Weights of a small image classifier.
Model: 64-pixel images, arch resnet, norm batchnorm.
Training: muon at rate 0.0035, 10500 steps, batches of 192.
Data: 97085 training examples, 20.8 epochs.
Rows from block 13, named by matrix and row number. Rows with one number belong to one channel. Each number is 200 + 40 x the weight over the matrix's rms, rounded and kept within 0 to 999. All counts start at 0.
# convs0: first 3x3 conv, stride 2 (model.blocks.13.convs.0.weight, 240x128x3x3), inputs 80-87, a 3x3 kernel for each
# convs1: second 3x3 conv (model.blocks.13.convs.1.weight, 240x240x3x3, transposed), outputs 80-87, a 3x3 kernel for each
convs0.108,169,186,222,204,155,157,232,184,218,225,247,264,230,185,229,201,114,196,225,180,237,178,208,216,163,190,235,162,208,203,98,234,222,222,168,149,154,151,212,231,209,203,172,193,252,183,155,164,194,228,195,178,167,175,193,189,162,162,209,252,174,264,232,153,212,187,182,256,148,164,257,220
convs1.108,161,242,193,211,192,166,233,206,181,195,192,269,245,214,156,190,209,219,236,188,137,216,251,193,174,194,143,246,211,214,180,216,174,154,274,288,197,172,186,242,220,129,193,201,245,242,184,190,229,168,162,180,206,188,192,202,220,194,209,148,156,156,172,176,190,268,145,221,208,180,269,222
convs0.109,207,231,152,209,242,198,120,205,182,205,184,186,142,144,233,178,197,190,225,257,263,185,162,217,163,187,196,137,191,255,194,155,143,280,181,213,217,175,181,233,196,227,219,209,163,251,311,222,189,177,188,172,213,321,164,155,196,286,288,229,195,207,227,145,248,199,191,227,140,238,158,187
convs1.109,162,175,168,189,173,177,191,144,154,195,227,249,215,200,267,252,174,127,214,195,210,183,248,179,176,199,159,260,223,280,209,164,309,126,233,228,136,287,242,187,286,277,163,198,212,174,178,166,178,147,209,169,179,188,131,170,187,190,199,133,199,244,196,182,205,203,162,245,245,166,235,234
convs0.110,181,254,173,228,242,165,171,216,178,104,189,179,257,244,211,254,161,147,237,190,209,223,251,261,160,172,260,213,238,274,223,213,205,232,201,203,175,243,209,189,147,206,225,262,285,246,202,226,151,173,163,159,157,235,241,243,285,131,224,139,247,239,233,132,313,279,166,229,193,172,201,182
convs1.110,194,253,211,236,186,178,212,193,184,133,199,175,293,262,271,237,200,181,172,187,258,217,204,108,172,219,165,178,171,217,283,199,153,168,206,243,260,162,141,271,193,235,172,200,177,279,221,183,144,158,275,195,175,263,177,222,192,134,230,190,160,269,122,230,182,213,167,202,227,211,194,224
convs0.111,169,182,256,195,200,221,210,196,218,238,214,169,132,205,257,181,184,206,164,178,172,174,230,191,190,213,129,170,207,290,161,180,266,178,130,223,174,119,167,160,175,189,117,162,170,206,215,245,230,242,296,237,207,220,177,293,190,215,249,265,207,185,183,238,188,213,251,132,215,228,183,172
convs1.111,198,275,202,208,277,204,149,244,170,187,231,221,196,239,266,226,244,201,168,253,205,224,269,213,204,259,153,215,249,229,174,238,193,246,209,236,242,228,186,236,208,224,219,216,240,235,267,170,262,323,170,243,237,154,225,220,225,202,162,201,199,169,199,166,219,174,194,231,246,199,220,157
convs0.112,190,186,256,205,194,190,152,225,153,239,132,160,199,192,160,233,228,152,297,237,255,203,296,166,239,203,188,203,174,219,156,126,167,98,165,160,211,244,178,220,201,267,203,201,235,230,137,244,107,128,135,93,107,139,281,189,179,156,136,185,174,192,187,283,133,212,244,344,188,172,268,201
convs1.112,152,193,172,193,247,208,157,184,191,187,94,212,238,229,203,216,204,184,207,241,186,288,163,199,250,216,180,184,215,157,218,209,187,167,195,80,191,241,268,254,194,230,218,183,228,145,186,144,209,189,167,202,176,196,148,171,241,167,240,211,261,180,190,184,259,243,200,191,179,127,200,160
convs0.113,243,177,248,140,216,156,204,244,67,256,185,205,171,230,151,126,310,232,210,219,201,177,219,214,166,246,258,198,251,105,173,244,145,177,232,266,133,173,161,217,170,196,214,231,167,261,188,123,259,253,286,253,222,142,215,206,167,182,219,224,177,176,167,224,318,192,208,173,207,180,224,226
convs1.113,270,209,237,201,269,202,227,202,182,183,215,197,186,176,200,90,176,166,163,218,280,186,271,275,275,186,151,216,214,214,276,229,203,172,196,196,211,196,199,136,226,174,182,244,187,247,227,173,201,207,223,136,216,216,208,233,267,221,224,236,271,219,143,249,204,228,183,212,170,207,176,115
convs0.114,170,127,203,218,228,228,183,190,197,162,266,126,215,274,191,189,246,257,207,252,249,204,127,246,192,282,211,280,204,174,265,193,244,260,216,196,232,172,196,242,170,165,245,208,223,228,119,217,154,181,164,222,216,244,195,170,276,192,171,221,259,249,204,252,217,122,225,188,138,204,160,139
convs1.114,130,177,219,171,155,185,156,191,195,165,176,180,143,166,111,200,214,172,189,144,214,123,152,222,204,167,215,307,214,262,177,131,225,220,194,172,268,234,228,166,173,119,205,166,198,205,225,216,198,194,182,167,193,160,236,222,257,252,204,204,210,141,196,256,175,215,181,239,247,191,286,212
convs0.115,332,227,188,203,217,233,154,113,259,185,160,172,199,194,265,215,226,234,243,214,172,168,239,184,260,174,202,193,180,202,161,161,226,215,217,194,189,200,205,189,153,146,247,199,156,182,258,211,190,146,217,194,219,202,128,193,199,221,235,182,198,191,178,196,211,209,225,201,183,272,204,189
convs1.115,208,304,285,216,266,144,150,192,198,203,181,151,244,119,237,218,188,178,185,309,198,151,252,183,202,249,200,179,169,217,257,211,161,188,217,192,238,272,215,186,224,212,207,210,189,191,260,219,231,265,220,171,274,214,156,191,235,181,164,217,149,207,208,165,219,200,186,247,232,218,250,175
convs0.116,241,213,127,252,214,207,263,248,86,199,200,214,192,236,277,170,198,175,199,164,210,145,203,251,173,199,204,231,222,176,185,190,187,251,240,249,261,184,208,267,210,253,194,287,224,165,206,147,149,164,181,223,279,164,109,272,216,237,222,224,211,225,204,218,224,261,162,245,229,211,229,233
convs1.116,193,182,144,247,182,211,224,185,229,222,249,281,210,181,198,182,154,173,173,204,144,243,240,170,202,209,252,212,263,256,189,149,183,181,198,223,191,248,227,195,243,218,236,198,179,215,206,203,193,175,162,172,214,204,112,156,232,248,193,181,239,200,178,173,161,227,166,185,153,175,222,211
convs0.117,203,147,209,149,212,158,268,209,292,194,262,263,172,136,195,211,235,175,217,206,248,196,160,190,241,236,149,315,207,238,207,201,195,225,145,81,210,128,191,212,180,226,200,210,258,196,176,193,214,193,228,156,209,150,143,167,161,199,148,189,311,202,122,219,159,151,270,212,137,262,228,251
convs1.117,157,193,273,172,227,288,208,214,218,201,233,222,213,175,167,257,232,249,149,183,208,253,215,231,137,218,209,229,219,223,222,245,246,264,213,192,173,281,274,216,278,173,245,191,222,202,188,203,265,173,151,185,159,149,172,135,236,161,208,219,233,201,189,129,163,251,229,205,148,227,206,155
convs0.118,128,151,177,146,169,248,238,151,236,199,174,170,208,160,181,218,153,189,185,151,210,172,221,167,201,157,242,201,218,245,191,185,157,222,169,138,204,239,235,166,179,267,262,131,239,204,237,221,214,218,242,231,196,194,120,124,161,197,158,203,242,160,146,120,108,183,219,226,306,225,308,261
convs1.118,184,165,224,283,217,172,178,168,200,182,187,212,192,261,206,210,246,245,126,196,160,240,159,186,224,219,180,174,158,149,169,251,265,193,159,185,219,252,207,224,128,182,192,148,145,127,208,151,220,253,127,166,218,142,221,242,113,242,237,182,192,174,187,196,218,206,231,141,178,151,117,175
convs0.119,212,192,143,232,167,149,250,257,155,140,135,202,159,232,98,132,152,171,183,103,94,184,189,148,145,113,237,262,231,201,180,201,166,163,169,229,164,216,189,148,169,144,223,226,210,130,192,151,197,172,230,242,179,245,176,164,223,140,137,206,140,148,256,175,210,184,196,166,154,233,254,220
convs1.119,82,192,179,135,126,168,214,216,152,262,190,253,181,232,228,181,169,251,177,204,213,222,252,164,213,226,143,224,235,225,205,272,230,244,203,168,247,207,199,195,175,166,206,206,214,188,157,178,181,231,190,258,165,155,142,154,146,146,170,232,256,191,214,152,253,173,196,187,205,275,206,166
convs0.120,268,177,161,182,181,233,213,229,317,225,233,210,212,201,203,157,168,138,244,252,216,222,241,225,221,237,171,170,211,172,160,197,227,128,242,206,199,177,187,154,217,164,223,169,231,214,167,205,179,248,205,166,193,258,159,222,152,224,286,254,260,278,203,254,172,223,207,187,211,199,148,197
convs1.120,166,123,161,221,226,142,266,134,188,259,284,262,252,213,161,223,176,202,209,247,164,197,209,185,203,173,167,145,236,285,178,133,218,284,248,259,207,211,215,206,185,196,220,252,137,214,201,148,204,176,218,246,243,235,228,214,259,210,220,236,187,226,218,186,248,184,212,235,243,269,225,202
convs0.121,191,211,165,185,198,183,223,183,273,88,140,193,170,158,312,149,173,280,125,164,215,259,155,201,148,149,197,179,168,205,191,139,191,206,203,212,180,152,160,185,207,210,200,192,175,208,223,185,98,186,168,171,181,157,227,254,217,183,259,212,223,181,195,160,150,141,188,166,223,258,249,199
convs1.121,242,254,225,186,257,202,187,187,221,114,216,169,198,168,260,194,190,237,231,232,187,175,172,244,208,207,145,186,250,199,221,177,259,211,217,180,240,196,236,252,201,193,209,216,164,259,246,184,218,195,209,187,162,156,243,237,210,199,170,190,154,211,190,178,194,161,237,182,225,131,226,179
convs0.122,193,174,243,222,161,298,237,196,128,147,176,116,277,275,256,186,181,270,233,225,137,212,199,231,108,227,221,269,250,169,238,174,240,247,190,258,249,201,233,143,147,207,168,171,221,277,209,199,186,172,199,243,229,241,300,191,205,276,170,242,210,154,298,215,186,272,162,175,189,232,220,155
convs1.122,202,248,179,158,238,203,184,211,185,175,175,254,211,159,215,194,98,175,235,132,234,179,228,185,177,299,180,168,234,325,274,208,233,185,256,225,211,212,230,235,235,162,197,228,276,207,210,222,197,231,211,136,167,180,146,176,185,214,160,261,166,226,186,215,233,184,170,257,174,177,231,190
convs0.123,129,204,208,220,218,180,185,263,263,166,188,246,246,135,312,249,203,131,101,177,190,216,159,228,243,253,178,195,241,170,169,189,217,194,168,208,244,204,181,177,171,194,197,152,148,196,284,184,176,181,176,244,275,223,232,243,256,161,155,155,236,284,294,196,150,169,266,231,253,270,219,227
convs1.123,169,252,202,162,238,213,220,222,205,162,228,152,298,137,96,170,209,262,264,189,233,244,206,184,234,234,213,252,113,174,179,119,161,142,209,103,201,248,240,183,152,102,171,140,217,243,218,114,165,113,149,222,191,203,218,219,181,177,265,161,268,148,174,239,184,188,204,246,194,219,263,232
convs0.124,191,226,248,225,174,181,252,195,198,201,205,228,226,189,178,144,170,112,293,198,152,273,151,113,148,180,147,166,170,134,197,177,177,183,232,199,136,132,217,171,157,214,153,183,198,209,139,273,195,230,260,196,96,216,160,172,227,136,141,151,191,132,137,260,264,194,178,144,150,182,118,205
convs1.124,225,163,184,248,183,94,262,280,179,197,253,273,234,101,162,139,145,179,167,133,192,176,217,228,162,197,183,129,185,154,176,198,203,198,185,177,218,195,148,186,155,167,223,192,148,178,181,136,210,236,241,199,193,196,245,194,225,228,179,246,132,157,177,227,217,317,212,245,227,202,218,160
convs0.125,212,185,239,286,273,210,205,170,197,211,252,175,235,228,250,206,213,267,160,263,194,203,183,333,217,217,200,224,207,234,152,167,194,281,268,236,168,182,210,164,224,190,238,207,261,155,226,229,156,262,255,220,199,179,179,260,177,143,218,226,233,218,203,281,211,161,117,200,170,145,51,187
convs1.125,288,148,160,265,269,176,273,312,229,163,206,241,140,276,107,196,211,222,185,194,210,104,181,203,202,201,201,234,187,165,305,134,211,217,199,192,258,200,229,284,208,229,182,196,233,169,222,165,171,169,203,191,234,184,217,176,150,264,191,209,204,193,155,145,203,229,167,175,120,144,164,121
convs0.126,261,227,204,254,177,155,218,186,211,205,180,159,213,151,242,241,241,216,227,203,130,174,194,200,180,265,213,114,194,243,193,165,208,194,231,140,238,168,232,126,172,237,200,215,224,100,125,168,186,175,234,180,182,249,209,234,217,229,183,239,187,189,199,128,212,154,208,228,245,219,267,259
convs1.126,179,123,151,163,240,156,185,187,210,207,196,160,207,199,135,235,143,198,130,202,186,172,131,241,204,205,261,224,249,310,211,194,198,193,189,90,153,246,307,190,175,175,193,206,226,218,233,214,230,185,240,259,162,218,251,122,108,187,176,207,173,245,265,180,198,251,256,238,260,194,265,263
convs0.127,252,130,205,216,116,184,191,195,176,181,220,128,225,134,163,216,190,216,195,209,265,244,239,212,184,149,184,185,187,196,152,167,204,213,227,211,216,249,213,284,235,233,240,230,177,206,188,227,143,128,154,221,249,265,220,218,203,116,180,193,197,250,253,243,194,218,257,168,153,233,188,150
convs1.127,89,163,184,183,134,172,232,132,260,226,191,251,240,238,273,208,148,259,173,167,177,195,195,135,170,156,107,271,260,214,118,205,171,274,194,276,157,244,252,139,107,226,122,161,175,156,118,138,142,129,200,162,126,168,168,146,175,126,258,215,233,166,262,165,273,250,242,188,172,264,180,197
convs0.128,212,174,120,244,255,196,232,228,249,280,147,192,180,177,157,230,297,156,205,106,183,139,244,276,175,334,280,248,200,193,220,184,206,284,246,233,193,204,232,188,240,181,243,232,151,194,222,173,199,206,249,161,216,230,154,218,229,192,168,201,143,211,213,228,199,260,246,230,150,213,272,268
convs1.128,130,307,231,220,292,229,157,206,219,209,114,175,190,230,205,184,204,262,264,285,190,242,204,164,197,162,211,270,201,263,224,156,273,79,135,158,157,192,143,311,265,299,246,180,163,196,219,179,203,112,155,217,155,157,205,256,282,114,218,198,151,157,176,250,187,251,155,226,213,252,166,144
convs0.129,209,215,189,125,222,173,160,124,196,156,202,227,200,176,247,264,165,178,165,125,137,239,191,247,113,201,224,144,226,172,155,166,197,149,214,153,166,192,193,168,222,222,192,193,168,208,155,146,204,242,198,147,168,176,123,182,201,229,281,196,198,215,161,176,242,233,180,206,144,287,154,199
convs1.129,175,160,221,169,161,120,141,195,226,154,245,193,201,173,203,206,218,168,114,196,138,183,211,201,220,229,203,176,221,236,174,203,241,210,241,239,231,172,183,220,210,262,291,283,274,214,175,184,180,136,212,265,216,255,180,215,182,133,207,183,204,221,165,183,240,180,166,189,141,231,155,196
convs0.130,195,216,220,182,227,212,234,162,230,173,200,190,131,147,98,192,157,231,173,148,197,166,236,184,170,209,183,164,253,193,211,239,247,230,225,226,178,157,189,175,150,174,185,166,168,183,169,199,215,204,170,203,182,238,217,212,219,208,268,215,206,189,249,277,211,214,210,210,230,224,152,222
convs1.130,193,213,160,152,202,187,171,161,183,226,235,226,194,204,178,213,183,190,203,198,235,205,171,175,196,175,213,199,217,227,151,203,195,197,187,234,200,188,202,202,187,184,212,195,190,202,183,235,196,189,191,176,202,147,218,234,180,281,320,245,252,262,276,212,190,193,162,186,228,185,170,209
convs0.131,236,115,113,121,111,155,144,214,160,248,208,184,149,209,171,121,198,179,110,257,257,185,192,303,153,190,188,240,278,245,267,200,156,257,214,157,241,244,229,225,249,166,180,239,143,163,191,210,224,212,134,200,208,191,225,163,175,257,201,184,176,173,185,176,224,172,183,132,237,161,191,279
convs1.131,169,165,131,214,103,113,237,208,209,184,227,200,197,214,95,230,175,203,213,187,187,235,239,230,226,160,207,170,244,136,209,281,138,240,225,147,217,206,298,280,174,224,166,200,223,191,217,208,233,157,204,214,105,155,162,166,138,143,211,165,190,220,161,180,131,180,170,168,124,196,169,244
convs0.132,200,198,228,177,185,229,195,140,249,297,175,173,206,213,148,182,177,216,273,192,170,219,215,239,217,255,187,208,196,170,213,197,196,168,214,206,230,152,185,226,225,205,215,197,202,195,211,161,190,204,200,208,167,161,211,241,181,204,157,178,199,178,204,231,263,213,247,165,157,183,164,261
convs1.132,212,192,231,150,198,184,173,233,149,242,145,199,184,50,235,232,258,218,214,277,168,170,285,220,182,232,265,215,219,207,212,156,149,248,219,186,194,223,245,234,210,182,195,229,227,217,235,257,190,262,172,198,200,196,186,209,187,187,232,220,160,197,169,169,214,254,195,182,204,224,218,207
convs0.133,201,205,218,157,197,253,215,152,217,134,120,104,185,189,168,253,229,202,227,220,206,241,251,215,227,181,288,185,157,172,208,216,226,133,163,143,183,158,170,152,180,175,175,201,167,199,207,229,233,215,180,183,144,78,233,264,228,189,233,238,187,194,207,196,221,215,211,226,299,236,112,273
convs1.133,178,219,188,189,228,145,207,151,193,230,242,197,187,220,212,186,164,273,259,222,203,143,155,219,192,211,177,162,253,173,173,182,281,168,239,181,281,242,372,264,228,165,262,262,275,150,178,140,199,143,146,260,183,168,193,210,135,192,174,186,206,154,185,181,198,212,169,192,247,234,263,238
convs0.134,177,229,157,175,247,239,214,257,226,290,242,192,193,219,231,237,205,202,201,263,119,176,256,156,259,134,175,166,207,173,214,209,187,268,206,195,181,205,215,209,205,169,194,235,182,212,187,221,261,238,208,269,231,224,220,164,190,225,260,201,208,206,255,232,278,293,265,243,200,166,195,167
convs1.134,214,203,218,214,223,193,169,256,188,200,187,178,203,227,171,206,225,219,123,225,176,192,207,156,227,228,114,208,161,294,237,202,186,203,205,170,192,161,183,201,162,172,157,179,159,209,241,191,176,235,150,231,261,167,225,251,242,225,210,184,159,171,199,136,146,217,227,229,190,258,235,155
convs0.135,210,217,256,238,252,213,209,185,218,222,267,191,161,206,237,269,250,166,197,272,209,109,196,197,183,224,229,164,149,165,141,140,191,148,218,230,172,224,147,190,169,156,201,207,133,242,205,209,189,213,204,236,237,195,141,194,190,207,175,187,244,202,181,176,249,220,264,169,115,298,181,158
convs1.135,233,195,218,295,181,198,154,215,153,148,160,209,230,176,223,224,124,222,199,183,251,185,279,226,155,240,227,225,251,165,264,232,242,282,188,194,189,143,194,186,265,161,200,189,228,274,242,181,207,240,169,217,252,194,258,196,233,234,229,307,155,212,132,205,167,250,127,218,213,204,222,224
convs0.136,295,211,166,161,189,182,199,303,188,226,145,109,193,181,147,191,227,231,189,192,199,156,187,210,185,175,163,150,214,225,164,204,181,178,191,118,240,141,177,222,195,199,122,261,211,143,150,187,171,170,144,205,233,281,131,164,196,167,212,209,122,259,261,182,227,204,210,196,171,220,309,266
convs1.136,147,235,193,236,228,147,234,159,153,172,200,155,210,227,226,133,191,191,180,162,71,143,207,224,141,219,201,152,181,170,255,265,210,182,255,197,169,211,268,200,146,148,204,224,195,188,157,205,167,209,168,224,199,205,214,216,192,241,266,259,266,194,259,183,194,175,242,213,208,267,214,265
convs0.137,187,179,163,222,204,183,159,224,181,216,165,203,202,173,154,160,185,162,258,182,312,173,234,209,183,162,166,187,169,224,190,206,187,221,176,179,206,195,206,222,190,193,191,139,208,189,215,209,209,167,196,205,234,193,182,222,205,175,226,209,177,181,204,202,215,194,174,196,209,228,201,176
convs1.137,193,184,167,163,81,180,205,222,164,182,231,202,294,359,197,179,183,172,208,182,244,175,304,212,213,209,170,203,225,187,195,192,177,192,251,202,178,175,188,177,190,159,209,203,186,208,194,160,199,168,192,209,254,181,183,221,192,177,190,165,205,180,181,215,168,147,165,211,243,221,178,193
convs0.138,159,153,214,220,315,182,174,253,196,233,204,157,148,227,210,178,194,250,186,200,223,182,240,215,195,227,196,231,167,214,224,197,235,212,183,228,210,160,175,192,162,150,212,193,153,228,259,217,133,177,196,138,243,179,225,160,187,220,217,237,218,219,129,176,141,147,293,228,163,182,224,145
convs1.138,287,223,138,219,208,171,150,172,205,204,228,262,145,143,230,224,152,145,187,216,231,228,215,287,208,189,185,154,143,181,248,224,246,263,213,180,186,243,207,228,238,229,177,249,248,184,207,232,156,211,208,196,240,201,205,212,200,210,148,195,123,165,211,127,156,231,169,201,175,190,263,179
convs0.139,204,216,243,223,197,179,163,172,175,199,120,121,170,188,149,239,260,117,146,197,196,171,184,183,169,187,214,217,137,188,217,210,247,211,220,249,156,137,214,245,169,191,205,196,244,230,203,196,176,151,245,215,193,221,202,153,193,159,172,271,245,182,251,228,219,168,204,140,178,235,246,160
convs1.139,214,155,151,170,171,289,225,225,155,166,152,197,235,246,190,169,194,269,179,215,153,282,230,265,197,226,222,169,189,187,165,237,151,223,163,128,189,192,244,230,218,168,219,176,188,219,209,210,181,159,164,144,207,120,278,218,250,255,202,170,260,177,283,137,216,199,176,208,198,128,218,232
convs0.140,101,117,146,161,89,164,124,151,210,215,242,187,221,202,196,233,229,265,182,129,205,215,197,237,147,247,246,166,236,303,135,166,213,170,200,152,153,234,224,177,215,184,196,243,186,210,99,231,243,221,199,220,184,258,189,178,237,176,163,110,195,200,175,208,157,146,132,99,176,217,178,103
convs1.140,207,179,212,165,190,234,181,254,199,102,223,196,173,181,136,270,193,194,197,124,204,239,260,193,191,224,123,270,245,182,246,91,172,172,191,123,203,177,228,162,181,169,167,138,44,223,204,173,194,155,160,208,222,165,237,277,111,202,204,112,177,233,181,169,183,127,145,146,184,195,231,256
convs0.141,196,181,195,190,194,187,185,143,140,263,208,295,176,241,175,236,202,159,188,248,102,229,162,116,138,241,217,174,182,235,222,218,279,180,181,188,126,196,239,176,231,235,195,178,183,228,189,201,206,243,266,145,208,294,200,159,135,138,243,270,151,215,217,224,227,243,276,183,152,259,179,245
convs1.141,192,265,228,238,217,228,202,248,224,262,229,283,215,218,243,196,261,146,187,133,242,187,214,202,214,204,108,268,294,167,118,233,152,191,186,149,223,227,190,208,220,243,191,258,231,191,166,177,212,201,215,187,249,282,249,204,148,180,207,215,187,229,173,170,240,155,210,206,155,211,272,205
convs0.142,147,191,180,243,220,218,238,184,225,96,197,140,272,159,159,151,273,239,167,150,259,167,171,207,168,135,211,159,201,140,190,183,193,224,202,253,163,194,171,189,125,139,173,206,85,242,232,168,146,217,187,150,171,211,192,187,148,193,243,172,172,189,205,142,154,167,168,134,192,238,209,238
convs1.142,238,246,195,196,192,203,187,194,220,119,208,142,174,177,190,224,197,207,212,159,236,211,178,155,190,178,205,180,185,133,223,191,238,223,233,120,198,228,179,197,205,191,252,226,190,237,250,235,211,244,236,244,223,203,200,184,251,173,184,162,227,175,290,187,187,239,155,236,225,255,189,260
convs0.143,231,249,283,241,256,224,232,219,216,199,202,176,228,195,191,175,215,244,272,189,186,249,151,141,178,107,165,227,228,220,173,223,247,176,140,234,190,182,238,215,186,207,248,249,195,218,175,236,206,258,215,175,178,292,260,231,244,193,243,182,92,156,173,189,199,234,176,145,227,297,211,269
convs1.143,177,296,215,228,218,153,132,212,160,239,215,226,199,177,201,226,206,207,219,211,228,270,219,219,218,210,185,222,249,251,227,196,255,170,187,74,279,289,308,214,194,232,201,228,188,162,223,195,206,218,225,208,218,169,250,175,118,144,235,179,196,197,169,254,202,223,167,201,210,221,195,218
convs0.144,202,303,190,163,220,84,129,137,114,247,160,156,139,231,131,153,216,143,181,185,186,209,213,181,169,184,221,200,127,271,221,170,191,178,171,187,166,215,165,187,223,168,197,174,207,190,152,187,167,253,267,212,141,144,195,126,195,149,219,213,258,152,177,223,237,153,203,195,176,186,258,168
convs1.144,272,149,189,229,227,175,215,159,143,250,162,187,246,194,238,195,246,192,192,260,141,274,223,123,200,174,173,267,217,167,222,150,238,94,131,195,164,230,217,233,260,197,204,223,191,230,238,191,214,193,157,142,182,227,163,228,192,168,165,207,167,165,243,224,178,160,173,169,215,200,186,156
convs0.145,298,169,248,189,249,201,240,190,216,151,206,219,204,123,167,192,174,135,193,206,176,203,159,189,181,223,155,212,213,194,188,195,213,210,222,176,189,173,212,221,173,221,226,211,188,183,196,169,138,154,155,165,146,186,184,182,207,249,210,143,190,197,163,227,180,235,199,137,217,188,117,183
convs1.145,237,174,125,253,202,151,238,240,137,212,262,205,253,245,167,216,127,182,206,167,128,177,176,162,147,188,172,214,198,201,224,203,209,218,245,293,189,268,241,220,184,184,207,248,157,174,168,158,190,210,154,182,162,227,172,184,176,185,157,211,166,173,105,228,210,237,150,230,272,237,228,201
convs0.146,224,214,219,298,239,259,217,179,146,185,202,221,272,191,247,202,133,148,160,240,199,195,196,207,214,116,215,237,209,201,234,239,227,177,224,218,181,179,234,246,219,210,218,148,178,230,238,204,327,237,254,174,194,216,172,171,132,247,238,242,103,184,230,220,204,196,211,185,169,158,171,202
convs1.146,208,225,205,180,313,197,215,196,176,255,211,241,233,137,199,176,270,242,162,197,201,221,210,242,192,158,162,230,220,186,167,171,197,233,215,234,199,222,251,231,238,180,205,182,229,207,181,194,180,297,205,175,291,191,100,177,227,224,119,185,208,218,241,234,190,196,179,237,190,180,212,192
convs0.147,98,144,193,189,166,143,256,255,176,148,255,222,84,219,240,173,169,242,269,181,208,115,219,223,161,190,187,200,221,254,154,156,180,177,212,214,211,206,187,217,218,216,232,193,251,215,190,184,168,166,206,240,171,109,165,142,188,178,197,246,159,167,139,139,275,246,211,209,204,213,230,246
convs1.147,206,228,222,187,224,294,227,163,212,186,179,257,167,141,229,194,177,245,233,208,239,195,157,236,215,191,233,164,211,233,154,161,205,177,138,193,224,127,197,219,149,166,219,162,162,179,195,213,277,166,198,203,125,174,179,258,263,207,201,134,154,199,289,188,186,163,201,239,189,179,251,191
convs0.148,121,220,179,149,207,119,141,193,112,200,218,204,179,190,138,207,208,254,188,202,200,183,247,208,209,194,156,229,202,219,249,220,297,213,231,241,212,248,194,194,164,169,183,215,188,186,218,169,183,200,246,200,210,167,187,176,195,129,181,223,184,232,162,187,158,204,165,142,167,197,145,111
convs1.148,175,175,155,149,193,194,178,168,185,190,193,199,178,192,180,180,198,198,217,189,223,196,163,198,199,200,192,213,236,254,192,239,219,140,233,225,202,214,217,224,172,162,216,207,211,205,168,254,217,209,182,211,208,181,239,237,160,282,312,274,272,289,249,217,185,202,178,200,213,185,161,225
convs0.149,313,217,206,256,171,173,184,277,234,275,124,149,214,102,190,169,159,228,239,243,160,232,202,170,152,100,226,170,161,221,191,187,228,162,132,253,202,159,210,181,151,192,204,125,168,182,229,188,138,206,223,182,163,176,176,153,210,251,225,221,214,184,189,202,156,196,197,159,200,168,159,279
convs1.149,216,262,172,214,139,160,194,242,213,186,294,237,207,232,234,196,170,223,207,198,165,240,175,195,220,191,193,164,240,189,170,214,174,219,148,145,223,235,209,266,172,213,232,241,206,159,173,159,200,147,148,179,189,237,150,227,236,145,274,206,149,269,244,154,210,217,136,217,214,253,176,142
convs0.150,129,175,243,121,176,299,201,136,251,160,221,175,154,103,192,247,181,194,97,163,223,207,134,176,248,220,183,215,186,160,173,202,227,169,212,218,167,204,143,145,214,225,196,162,232,166,227,233,255,205,242,141,243,181,170,178,239,269,190,187,216,260,204,153,163,188,176,199,143,246,196,244
convs1.150,240,235,215,171,237,188,210,133,267,194,291,214,231,251,262,149,214,230,141,209,176,148,188,193,200,232,161,210,222,189,148,242,207,258,155,192,209,215,228,197,207,255,158,161,182,203,165,170,202,232,136,229,227,177,168,198,162,129,95,178,214,224,211,220,235,172,164,178,191,156,173,139
convs0.151,145,200,242,225,260,139,204,234,199,199,138,193,188,63,220,240,147,182,164,281,126,288,235,208,198,186,194,212,236,235,196,262,238,176,211,223,187,227,216,144,190,216,164,199,222,246,214,244,213,220,210,205,239,290,225,245,199,222,272,166,213,281,233,241,262,134,206,215,207,153,258,223
convs1.151,266,187,278,264,186,216,176,178,223,251,177,192,223,214,204,141,259,175,251,274,236,216,259,132,204,219,245,144,282,234,218,230,161,233,176,161,220,299,337,211,165,193,158,225,223,257,143,175,177,244,226,195,203,174,164,192,121,278,251,208,299,256,193,212,198,191,224,237,230,215,194,225
convs0.152,226,272,246,200,248,205,189,194,224,198,264,155,220,166,219,217,240,261,163,180,142,226,150,287,157,328,256,235,216,223,198,232,275,208,193,237,245,191,216,192,235,233,170,205,227,247,234,239,175,242,164,221,223,205,247,228,185,198,253,194,242,215,254,180,214,242,162,249,187,259,200,306
convs1.152,229,165,235,216,208,219,149,128,250,273,96,197,142,220,172,203,188,180,200,219,216,159,239,225,232,241,220,175,232,296,240,235,227,266,202,197,184,259,310,190,201,224,144,137,189,221,226,166,177,192,243,220,207,129,252,172,169,195,251,203,261,229,186,266,263,208,200,210,245,252,188,149
convs0.153,192,193,248,201,132,182,214,190,145,209,195,154,83,203,104,195,167,215,206,158,158,133,236,195,205,239,201,212,196,195,226,207,268,282,230,249,184,204,190,153,149,182,198,181,170,165,199,179,203,197,169,158,159,116,180,216,254,164,230,228,182,228,217,169,218,202,155,184,187,175,217,109
convs1.153,183,188,141,219,210,209,191,168,179,224,171,191,208,196,177,180,210,178,196,184,209,219,176,206,192,204,244,210,206,213,140,204,222,155,199,208,214,236,203,210,214,170,239,185,203,212,190,228,199,203,145,192,237,151,237,243,219,303,318,300,275,244,271,219,181,202,186,160,243,187,208,198
convs0.154,202,253,184,217,238,181,200,233,112,166,177,215,225,213,197,184,234,165,147,203,184,211,167,201,182,131,146,153,157,88,184,196,202,134,178,230,210,217,222,231,200,197,212,194,164,199,133,201,221,223,239,140,123,184,132,157,219,272,248,252,249,223,208,228,127,222,185,209,201,166,166,191
convs1.154,197,186,159,178,183,182,150,182,204,209,230,245,244,201,269,177,153,260,205,207,171,122,138,115,181,134,235,214,224,191,162,190,291,187,149,243,158,190,210,128,234,235,121,147,192,168,233,188,153,146,207,202,179,190,163,30,132,209,233,139,159,213,154,110,193,224,264,221,190,216,174,191